A small self-supervised image encoder, trained from scratch.
Model: 9.3M parameters, 48-pixel images, arch convnext, norm layernorm, activation gelu, moe expert_choice, num experts 16, patch size [2, 2].
Training: muon at rate 0.004, batches of 256.
Data: trained on telescope images of galaxies (Galaxy Zoo DECaLS), 88335 training examples.
Rows from block 3 of a small self-supervised image encoder, named by matrix and row number. Rows with one number within an expert belong to one neuron, the router's apart. Each number is 200 + 40 x the weight over its row's rms, rounded and kept within 0 to 999. All counts start at 0.
Before each expert's rows are labels from the 100 images, of 14848, where the router gives the expert most weight on average: "top examples" is what is common among them. Only what is clearly more common there than usual is listed. The data: telescope images of galaxies (Galaxy Zoo DECaLS).
# router: router (model.blocks.3.mlp.router.weight, 16x96, trained with AdamW), inputs 0-95
# up: expert up (model.blocks.3.mlp.up, 16x96x96), inputs 0-95
# down: expert down (model.blocks.3.mlp.down, 16x96x96, transposed), outputs 0-95

# expert 1
top examples: shape: featured or disk; edge-on disk: no; spiral arms: yes
router.1,230,275,214,156,210,213,223,204,185,248,206,205,203,180,190,222,306,264,180,239,204,235,265,199,230,213,169,200,229,243,168,153,112,148,162,208,138,142,191,204,163,275,282,174,195,175,202,223,142,169,223,337,174,209,206,166,213,206,155,179,222,139,270,96,184,203,199,212,204,185,198,227,186,221,159,225,195,194,187,169,179,188,231,151,190,190,254,151,190,240,206,169,265,267,190,201
up.16,155,202,168,154,210,261,148,274,183,238,203,209,183,197,176,194,214,142,171,141,212,208,153,190,262,187,257,141,203,252,167,180,288,117,240,169,202,219,214,207,166,186,173,217,164,223,210,239,247,206,240,241,178,179,172,148,223,183,202,191,207,229,201,315,206,204,204,268,217,153,116,180,181,187,188,193,215,207,159,156,203,175,192,207,119,198,64,285,249,248,180,228,212,189,227,216
down.16,212,143,187,244,245,311,219,241,192,121,218,218,174,228,254,191,154,185,191,254,253,121,229,213,141,282,234,144,160,146,230,264,231,182,225,208,129,224,208,155,177,202,217,268,189,123,156,214,157,182,144,210,265,223,190,171,182,228,209,238,211,229,158,192,175,148,205,186,167,192,254,215,163,182,206,209,230,251,214,168,233,167,189,302,248,205,168,133,200,148,151,214,191,218,173,199
up.17,75,182,152,262,222,211,196,235,170,204,214,206,270,243,216,223,116,227,184,192,211,241,197,169,222,232,134,161,226,165,229,245,201,232,163,175,174,263,186,198,177,224,220,237,228,195,221,198,191,258,174,167,131,191,141,225,257,262,244,183,215,232,249,169,136,192,125,226,224,215,218,222,227,234,243,202,125,177,133,199,229,211,210,222,126,159,271,166,214,225,213,79,196,177,189,192
down.17,285,184,234,201,200,166,252,151,220,177,148,165,133,187,133,210,207,185,218,234,219,246,236,186,193,168,146,185,219,208,276,217,201,165,225,188,177,177,165,313,199,232,125,226,131,309,151,210,217,229,279,225,238,203,231,247,197,174,177,187,187,170,179,220,141,196,240,153,243,174,239,132,235,130,212,180,186,205,239,215,135,230,174,234,219,140,234,201,177,201,257,206,169,121,233,193
up.18,193,241,208,211,214,253,150,211,231,179,184,218,193,253,232,186,249,202,266,214,235,207,214,195,203,201,179,213,208,176,126,142,229,214,186,142,195,216,191,205,249,225,214,102,217,131,160,215,290,161,203,142,245,173,193,284,169,115,216,309,134,229,266,138,170,174,146,206,224,156,167,238,147,180,263,226,221,179,187,175,159,210,250,187,205,265,249,216,127,181,155,219,171,198,222,191
down.18,182,249,144,198,194,144,269,204,134,167,217,280,233,188,188,170,174,191,236,216,155,187,259,202,200,87,149,186,199,231,187,196,261,181,203,218,299,183,256,154,228,181,195,163,189,181,209,248,192,283,111,237,221,193,172,155,143,244,184,192,209,188,191,276,184,187,252,199,185,251,232,144,151,267,167,260,168,202,194,252,161,179,223,166,200,130,188,163,217,239,213,264,243,208,180,177

# expert 15
top examples: shape: featured or disk; edge-on disk: no; spiral winding: tight
router.15,221,155,241,157,245,206,172,188,210,257,196,227,163,218,242,207,250,225,169,184,176,201,237,224,180,193,165,179,215,201,154,275,261,89,204,204,246,212,226,218,178,84,192,189,191,115,207,180,171,230,228,250,197,155,188,208,203,168,321,190,258,178,252,120,212,141,234,183,209,217,154,192,216,152,192,220,271,173,226,201,246,150,156,198,241,208,112,202,213,128,172,182,197,223,163,166
up.0,200,138,177,250,236,168,232,267,150,225,309,190,164,248,237,189,126,181,156,187,166,138,134,192,170,184,233,226,146,185,216,197,186,201,127,221,144,211,225,226,120,285,212,228,191,171,213,167,146,181,170,302,178,214,141,190,181,174,242,185,274,217,183,242,175,216,231,187,166,184,128,182,214,247,238,194,252,197,131,217,283,182,204,209,150,204,172,202,189,179,211,182,217,207,160,260
down.0,177,189,273,189,138,223,209,230,240,163,196,160,209,199,236,148,228,239,170,165,232,299,237,162,197,183,227,152,215,176,222,175,239,177,237,267,134,195,141,248,160,194,179,242,172,227,144,227,258,208,167,204,246,169,153,215,138,233,148,178,226,270,181,238,190,185,253,231,120,168,233,266,202,208,239,129,234,274,208,186,210,215,108,175,236,162,266,196,196,190,131,161,210,143,225,200
up.1,125,134,182,218,232,89,220,263,270,197,186,215,224,162,208,131,207,228,177,212,232,115,160,243,222,176,254,208,191,246,196,259,151,196,94,207,216,210,172,203,209,240,187,138,136,136,177,244,209,187,232,184,254,202,191,194,210,166,190,253,212,227,282,196,265,171,132,220,249,169,187,189,241,172,172,211,241,277,243,257,234,169,239,197,186,167,175,190,166,195,215,174,259,167,207,225
down.1,220,206,208,177,214,200,165,180,217,202,193,153,208,223,294,160,141,274,228,217,277,269,263,161,159,187,194,236,211,180,246,156,256,120,216,239,170,185,216,236,160,193,171,130,214,202,209,104,171,256,184,200,186,171,202,160,212,144,173,240,199,243,208,201,199,256,226,168,190,212,266,139,193,198,235,151,182,265,189,184,171,194,134,213,135,214,220,222,238,291,262,216,105,181,156,176
up.2,194,174,232,212,175,232,214,128,239,191,163,197,173,241,203,193,172,209,253,188,180,268,207,162,222,206,249,107,272,205,266,192,165,211,282,213,197,205,265,217,133,131,174,223,197,204,185,106,116,115,216,184,207,229,146,194,93,228,175,123,152,219,146,152,217,229,199,209,176,232,163,254,211,246,183,233,217,216,226,152,251,202,192,152,246,210,221,137,187,197,189,194,253,189,189,170
down.2,227,201,245,148,198,195,158,200,179,245,242,182,231,237,160,189,136,243,174,241,200,151,207,243,110,226,209,78,229,153,171,192,200,165,139,254,193,162,179,260,234,148,234,220,149,234,191,218,268,202,262,282,187,211,187,266,160,179,184,163,132,237,198,268,219,229,185,234,174,200,203,130,197,209,101,240,199,263,235,164,205,180,252,181,193,185,244,218,168,189,202,199,239,227,135,206

# expert 10
top examples: edge-on disk: yes; roundness: cigar-shaped
router.10,214,195,197,263,153,217,193,135,198,219,201,200,185,223,242,183,159,212,171,149,198,199,201,240,189,204,165,211,265,225,159,158,212,199,231,185,158,196,198,273,238,208,175,215,241,185,163,180,216,241,198,247,203,188,141,243,211,187,326,283,268,224,244,179,186,190,241,182,197,165,265,224,204,161,207,187,142,128,256,235,194,179,186,182,297,197,209,188,215,102,146,170,59,224,188,213
up.0,204,197,220,135,238,222,189,262,263,293,261,139,198,254,164,230,233,178,171,184,219,180,223,290,298,208,184,156,208,165,220,133,211,144,158,208,144,162,155,202,203,186,194,191,261,205,230,206,104,146,229,228,185,241,143,189,205,204,181,231,279,200,229,212,149,234,228,208,156,211,178,172,189,262,190,140,169,224,229,174,263,283,188,177,203,164,182,239,195,188,159,149,262,174,165,208
down.0,206,219,211,253,199,228,156,222,201,188,158,165,188,170,231,197,130,282,200,232,224,226,145,176,169,173,230,189,256,208,166,192,233,189,217,170,186,257,250,238,172,167,229,187,294,236,136,201,164,214,192,152,275,231,144,118,223,176,255,221,182,182,112,178,131,173,199,200,261,107,244,201,217,215,219,190,217,228,167,184,199,213,191,164,174,285,252,184,224,252,243,190,115,133,263,197
up.1,154,164,171,200,258,255,147,222,233,192,168,150,181,194,199,195,133,267,193,161,238,174,197,239,160,111,160,246,202,126,201,154,205,271,194,251,266,217,212,183,169,271,288,200,258,200,205,177,232,167,257,169,217,184,146,171,253,216,201,167,206,211,172,177,269,165,195,247,308,184,212,210,184,269,129,183,237,210,167,175,245,258,235,245,238,191,199,190,181,207,225,206,231,186,126,231
down.1,244,244,170,224,188,234,192,182,289,236,181,121,150,180,193,217,199,234,194,217,147,114,238,187,214,188,202,224,213,207,253,239,189,178,195,198,238,179,229,163,223,208,138,244,183,141,154,187,224,266,203,223,178,172,193,314,169,142,101,221,182,189,213,177,227,199,163,174,176,229,237,202,170,148,261,267,218,253,240,207,185,175,196,151,290,117,259,221,243,202,133,185,220,201,191,131
up.2,193,192,166,220,207,267,194,187,231,278,181,201,232,227,175,149,159,161,177,211,253,246,162,259,192,139,200,173,219,188,249,200,190,168,228,237,132,244,250,219,176,213,180,163,136,168,170,251,203,137,203,158,205,177,204,250,230,173,203,196,189,202,166,180,161,132,179,370,178,212,185,230,164,224,160,158,187,198,94,218,256,218,220,212,189,241,138,209,222,194,236,221,229,229,282,150
down.2,213,182,190,173,201,221,173,274,283,165,188,213,245,192,255,184,152,177,217,205,238,156,236,211,204,169,160,220,324,164,283,195,262,164,218,165,230,150,171,188,158,209,286,170,272,226,214,171,178,217,183,174,207,178,201,112,235,218,197,236,217,201,251,200,137,217,235,216,148,160,231,171,167,171,222,229,213,221,181,214,188,166,213,265,162,150,190,186,126,296,220,184,123,132,185,170

# expert 12
top examples: edge-on disk: yes
router.12,223,208,210,106,284,196,213,130,180,166,199,186,206,199,209,165,216,245,257,162,181,187,238,216,110,212,161,178,165,231,231,149,148,136,255,248,298,238,195,202,176,244,135,273,166,193,153,213,197,253,237,274,186,180,206,150,194,193,242,154,215,135,221,99,176,189,270,194,183,199,193,227,179,200,184,197,160,205,208,223,217,128,175,164,230,240,180,171,164,150,154,188,254,147,186,191
up.0,170,216,315,165,195,157,171,234,151,232,241,248,183,256,154,159,214,228,218,278,229,193,125,221,210,195,170,140,225,211,198,204,274,222,199,160,242,275,182,198,213,222,232,231,168,161,212,157,224,228,189,211,234,199,187,199,220,213,166,260,206,174,115,173,145,264,140,163,210,204,243,138,165,206,183,127,188,220,216,121,209,168,296,237,213,233,190,212,172,168,252,143,138,221,158,164
down.0,220,112,260,142,156,209,189,202,232,162,174,173,148,235,238,191,206,206,152,145,150,213,211,192,191,252,191,185,202,229,217,180,247,211,270,153,198,255,272,228,251,221,199,218,140,134,208,237,170,184,150,177,190,213,166,144,163,175,219,253,258,202,226,269,184,274,137,227,217,232,246,209,113,193,187,184,228,238,178,219,220,237,230,120,152,190,201,177,262,214,106,260,185,236,135,228
up.1,214,269,182,221,261,290,172,144,219,197,210,201,188,229,221,189,116,162,195,199,144,190,197,194,231,286,269,176,185,244,250,201,180,237,200,163,190,223,122,190,182,232,244,224,226,245,209,249,211,136,231,118,206,226,234,177,178,218,178,164,204,201,175,211,179,185,196,276,252,174,169,179,175,206,182,218,211,280,237,201,234,176,292,190,183,192,269,187,195,142,61,151,235,177,224,182
down.1,216,220,174,149,208,156,247,249,205,169,213,178,246,157,185,164,156,164,199,131,243,179,270,194,151,195,192,193,109,212,210,232,223,196,189,180,246,152,190,156,180,206,296,243,244,225,241,186,176,190,169,172,173,286,264,181,198,91,170,200,182,195,224,198,178,209,146,216,213,238,174,176,136,242,186,216,230,198,186,245,252,251,185,222,170,228,267,250,166,136,83,205,260,219,230,242
up.2,229,194,322,105,223,145,251,189,239,139,172,224,216,104,183,226,153,236,250,213,233,214,213,199,165,217,207,188,198,172,226,212,180,228,169,171,178,286,173,180,181,194,138,128,166,254,164,196,215,254,168,226,196,191,262,190,194,227,219,163,168,293,232,233,203,205,188,177,192,144,186,260,250,162,165,176,176,230,179,219,189,159,190,127,153,173,197,289,174,222,184,205,193,261,165,266
down.2,255,173,249,217,177,215,220,209,259,208,212,178,173,188,173,179,120,156,203,234,238,204,204,155,265,217,183,204,153,168,241,199,190,87,198,195,185,212,203,249,184,190,284,180,214,174,156,272,193,145,282,165,174,212,235,250,203,201,157,148,245,131,184,155,276,164,158,183,226,173,255,201,191,197,197,201,139,283,207,146,212,216,238,228,175,127,261,163,216,191,293,206,156,184,256,160

# expert 8
top examples: shape: star or artifact
router.8,110,173,237,145,215,180,201,119,222,270,182,235,210,207,176,211,291,240,206,202,217,62,210,155,178,195,244,251,240,189,206,199,207,178,79,192,225,206,203,222,192,115,166,203,209,204,186,191,210,140,238,235,217,229,176,188,177,214,237,241,209,228,194,152,212,203,324,187,225,272,275,177,209,134,228,203,213,221,188,211,198,212,186,195,266,180,189,278,187,181,214,216,219,214,178,203
up.16,225,112,176,155,222,209,160,207,175,195,245,219,230,201,203,198,179,213,264,250,238,134,247,215,181,223,193,222,159,240,147,192,164,219,82,154,227,209,189,190,236,266,223,151,202,255,225,206,206,185,187,146,234,204,181,221,231,198,139,188,204,207,255,207,217,241,244,235,138,198,208,208,256,192,185,334,151,179,162,219,183,174,169,154,129,192,304,163,225,162,142,220,194,250,188,267
down.16,160,202,271,259,186,182,157,184,229,234,194,219,226,183,249,206,252,174,179,203,187,176,256,227,274,130,121,123,197,144,212,269,220,232,179,189,246,224,171,48,174,227,196,174,152,199,172,180,169,221,160,122,173,158,201,209,148,173,310,192,255,195,181,192,168,204,197,209,244,196,218,198,296,227,195,182,233,214,198,192,210,158,184,236,193,160,222,233,181,244,185,262,228,174,242,198
up.17,245,242,171,194,247,220,203,280,209,214,210,197,243,207,190,187,197,285,202,208,179,333,229,203,185,195,189,132,248,189,216,222,234,164,273,206,231,188,186,197,194,182,235,177,101,50,187,245,175,176,228,241,189,189,171,224,235,187,229,257,211,194,181,205,238,197,229,200,229,166,275,157,193,178,189,121,221,189,275,209,205,162,229,192,146,188,135,236,154,166,174,171,193,180,139,169
down.17,152,197,230,223,138,163,154,168,245,235,165,217,161,232,278,170,127,221,214,205,186,245,190,163,253,212,178,212,195,202,260,200,212,191,184,159,244,194,222,198,211,165,152,260,156,53,241,155,202,184,217,201,263,198,195,198,221,197,203,145,159,144,201,274,152,194,211,195,184,208,251,232,244,175,217,293,240,152,233,203,215,209,166,178,147,184,248,147,274,212,197,284,262,204,160,163
up.18,205,192,154,247,215,189,202,213,161,203,187,135,187,211,256,226,174,260,204,282,136,334,188,194,269,178,168,318,149,144,181,227,135,223,193,166,206,233,170,208,161,203,157,220,145,221,230,145,198,271,152,187,203,196,208,218,234,243,104,204,196,166,197,216,219,201,150,239,176,209,157,228,199,167,140,207,141,158,172,218,182,252,168,119,205,217,229,194,261,162,216,196,223,195,238,212
down.18,191,226,175,208,150,223,282,224,187,203,227,252,172,200,220,208,191,189,167,226,157,185,140,201,198,190,151,128,258,193,141,208,175,180,259,228,201,191,237,138,240,198,182,171,208,175,217,247,200,215,259,202,195,167,117,145,203,155,194,188,192,243,179,228,200,102,259,207,214,198,243,159,266,292,182,230,80,269,225,187,181,154,201,252,231,214,163,195,172,191,289,178,253,178,271,154

# expert 4
top examples: bar: no
router.4,246,116,236,215,263,217,169,219,213,158,210,178,232,251,189,133,170,210,211,215,203,255,190,212,221,223,172,219,201,238,163,189,251,228,184,264,111,228,201,220,133,255,237,273,202,224,157,196,193,147,190,157,233,229,230,242,249,187,168,257,221,260,197,290,185,160,222,209,221,167,161,108,163,207,184,192,171,197,190,180,195,145,172,215,176,177,95,341,229,215,186,204,200,173,196,212
up.16,220,213,163,239,195,134,222,162,221,258,170,205,172,204,226,211,170,228,129,202,225,205,193,163,229,134,139,180,201,139,175,199,193,188,171,209,189,263,174,188,304,258,262,232,157,203,215,251,95,204,133,176,230,191,183,215,151,193,174,163,225,195,129,237,184,162,166,318,143,225,252,195,231,162,177,207,224,179,244,245,131,194,174,170,278,195,155,253,224,258,200,196,194,241,159,186
down.16,160,209,195,211,173,192,196,228,200,202,222,160,160,204,291,217,150,210,245,158,259,215,157,110,193,254,261,136,244,191,168,178,173,209,268,290,164,211,223,176,306,241,242,176,193,258,132,157,197,165,289,173,165,181,167,223,213,195,243,170,247,170,240,211,232,179,174,153,221,237,168,139,227,195,222,238,230,202,184,167,187,201,233,234,126,151,137,190,155,201,257,203,180,238,155,154
up.17,255,180,171,172,181,162,207,202,132,180,222,248,180,158,193,314,219,258,230,204,199,150,235,273,179,109,183,229,245,192,228,185,235,193,203,296,216,232,228,172,214,224,139,257,175,203,202,225,204,187,215,203,154,254,136,188,107,186,172,210,208,160,221,242,221,157,183,74,241,216,213,234,195,223,210,171,198,195,255,205,242,151,156,178,198,218,242,178,295,160,235,172,196,150,189,232
down.17,164,233,194,149,170,196,204,202,195,170,198,213,258,258,224,218,193,215,183,183,187,156,246,265,222,273,130,218,226,205,270,150,150,165,210,196,244,164,170,114,218,211,314,253,169,209,178,202,208,270,160,161,166,177,213,205,124,151,196,157,201,227,186,247,225,252,149,287,159,226,233,227,184,242,194,197,203,243,141,247,243,170,212,210,228,120,179,231,190,231,118,172,124,214,175,210
up.18,193,204,292,158,269,265,241,271,206,241,194,200,250,207,277,133,251,90,179,215,196,213,177,159,149,168,237,189,204,198,204,188,158,199,199,193,256,219,229,202,175,174,214,134,177,123,229,186,194,209,228,195,159,204,168,242,221,237,230,234,154,194,231,224,289,242,116,170,197,207,110,186,275,213,216,143,167,154,178,213,171,164,174,204,206,200,170,155,216,158,184,247,238,255,252,184
down.18,235,166,197,198,188,215,213,176,197,211,208,152,146,202,246,201,190,184,192,190,150,145,228,184,198,214,256,181,212,223,283,189,194,200,179,279,226,247,229,285,208,128,240,227,124,142,133,245,165,226,167,223,256,250,210,163,200,243,242,174,225,213,243,121,224,186,178,203,109,214,231,230,241,155,258,223,135,162,231,240,250,229,212,240,167,214,250,164,194,150,84,202,200,188,137,161

# expert 6
top examples: shape: featured or disk; edge-on disk: yes
router.6,161,235,161,293,181,182,140,243,196,255,212,175,216,182,165,215,210,136,166,229,207,221,256,222,260,122,184,236,179,205,175,234,183,167,208,169,176,99,191,186,223,254,234,186,168,148,249,242,174,220,186,234,193,227,168,202,159,244,130,99,147,207,125,165,226,198,153,241,218,213,231,272,204,245,246,235,216,224,170,167,195,223,256,193,124,218,259,147,210,263,256,187,241,212,237,184
up.16,214,197,206,185,186,238,145,202,209,232,67,160,254,207,309,145,252,156,213,245,172,175,176,204,253,200,148,167,220,150,164,251,220,203,158,195,234,215,156,185,159,150,265,175,200,235,238,186,224,160,195,167,185,187,197,198,198,249,193,206,197,193,223,276,331,241,244,214,179,167,216,244,230,217,151,184,184,172,214,215,154,158,213,188,189,230,168,175,221,207,175,228,138,181,79,191
down.16,249,175,235,180,193,199,150,188,182,196,260,247,108,143,186,190,138,129,114,220,103,190,182,108,209,296,224,168,203,250,227,178,141,237,167,145,130,173,209,214,213,239,129,187,226,218,299,237,238,248,198,230,208,202,190,218,173,221,144,219,220,208,184,203,250,210,180,277,168,203,208,166,234,188,272,182,247,233,208,195,227,261,243,194,218,191,187,228,161,220,204,187,210,158,166,218
up.17,234,175,218,174,253,166,180,156,265,187,162,210,158,239,313,234,219,228,256,203,197,201,168,212,129,187,221,204,216,210,151,103,215,203,211,205,233,157,209,200,223,297,139,235,188,225,168,208,227,171,205,277,102,146,205,145,212,213,181,227,200,251,247,159,190,251,170,213,234,135,232,231,184,146,199,205,218,144,201,233,230,97,209,216,155,212,273,154,191,203,180,146,197,173,222,245
down.17,163,130,188,167,231,256,211,247,193,204,170,231,230,189,196,230,191,202,216,244,284,178,174,181,204,203,183,213,222,203,156,234,208,186,190,290,235,234,228,192,240,191,184,267,149,158,274,210,204,213,171,246,298,156,182,120,198,135,155,210,88,132,197,175,169,133,239,149,152,209,219,177,139,149,150,251,224,221,173,254,160,265,190,174,203,269,253,219,179,172,172,228,228,211,212,198
up.18,218,214,232,220,254,207,188,215,184,168,210,299,260,194,217,159,173,222,272,166,271,184,158,212,205,214,154,179,168,178,220,220,186,227,220,128,154,226,211,195,278,217,195,138,224,218,146,240,183,154,293,189,208,96,192,140,192,182,220,205,135,232,191,228,280,161,231,154,224,163,204,186,103,167,217,252,170,182,220,223,145,236,228,209,241,149,244,265,246,218,156,218,188,248,216,151
down.18,213,258,170,160,148,234,221,160,168,188,198,184,248,206,209,244,123,205,149,264,176,251,297,214,182,170,209,224,188,183,124,170,262,158,178,194,238,277,162,207,214,253,224,203,202,195,211,182,186,266,187,229,178,166,173,150,160,124,151,158,229,239,231,221,168,197,265,214,191,209,183,101,274,127,186,207,189,145,263,149,163,268,251,202,175,272,229,175,205,189,174,195,184,219,250,229

# expert 11
top examples: roundness: cigar-shaped
router.11,229,145,245,175,210,199,228,127,173,271,201,204,209,215,264,167,227,244,170,159,186,167,217,193,237,150,151,125,208,166,217,99,288,135,240,185,190,217,204,141,258,185,209,207,167,255,177,220,160,217,231,211,212,189,167,184,184,199,217,226,225,177,272,158,171,156,229,188,203,168,233,190,178,146,151,158,209,178,264,170,184,197,143,228,339,146,155,248,214,202,167,173,277,215,213,184
up.0,236,176,218,189,199,163,214,250,216,260,201,175,171,217,139,230,242,113,144,189,232,168,117,164,201,248,265,199,204,213,200,126,246,187,257,219,199,250,192,211,261,102,196,211,200,121,226,225,130,248,168,198,231,198,120,209,217,194,218,203,186,229,233,205,197,186,212,167,236,119,200,243,248,123,189,118,239,150,268,148,159,162,203,196,278,180,216,177,138,218,208,176,212,223,210,220
down.0,246,151,208,195,161,178,184,194,121,215,223,163,184,262,116,199,175,168,201,210,204,214,93,162,202,197,138,253,224,251,137,211,213,216,272,178,275,239,181,212,184,165,178,206,259,176,145,210,168,173,182,178,254,194,214,280,255,256,180,250,146,226,156,236,226,178,168,171,222,198,257,178,228,223,170,231,267,232,203,188,151,223,75,169,211,262,239,212,176,228,176,176,224,255,194,188
up.1,249,125,202,183,249,195,194,205,223,188,198,242,154,159,153,199,233,98,205,215,215,287,143,151,187,264,176,260,227,230,222,209,261,121,243,221,235,214,256,193,161,155,267,201,243,207,212,151,151,128,148,165,226,224,193,210,243,239,182,192,212,210,192,256,226,196,135,202,225,230,139,224,273,128,133,241,237,249,245,218,204,217,227,161,181,152,174,281,196,208,212,195,211,167,200,240
down.1,160,336,238,249,177,149,177,215,231,194,195,195,232,189,218,224,190,108,192,178,199,192,210,256,243,152,245,180,169,199,172,216,279,182,216,198,223,226,240,178,181,207,200,207,215,256,185,268,178,218,267,183,215,213,174,216,202,220,205,198,92,161,257,190,169,223,231,219,175,202,283,147,177,195,152,203,153,142,157,225,165,195,231,222,135,211,119,241,169,206,276,106,193,139,218,205
up.2,230,235,147,260,202,239,191,166,168,142,232,101,207,176,226,239,166,251,264,182,216,142,154,176,199,134,268,230,221,178,210,169,279,242,168,238,163,156,206,226,250,116,224,147,243,204,152,172,216,205,238,232,222,280,211,200,253,135,191,222,209,212,197,205,192,203,175,242,202,177,238,112,277,161,192,193,195,165,215,119,258,156,239,221,145,185,235,136,241,210,231,214,175,195,210,173
down.2,202,211,258,132,176,88,154,185,158,194,232,144,217,193,239,192,241,234,202,187,170,247,123,189,226,205,154,202,270,255,198,223,131,241,204,277,202,208,183,255,221,159,167,231,246,242,219,139,230,245,173,218,156,131,177,245,301,155,174,171,200,193,114,228,258,208,165,140,206,143,196,226,209,243,175,194,199,172,177,230,204,140,216,242,211,218,238,127,237,194,204,238,192,200,249,219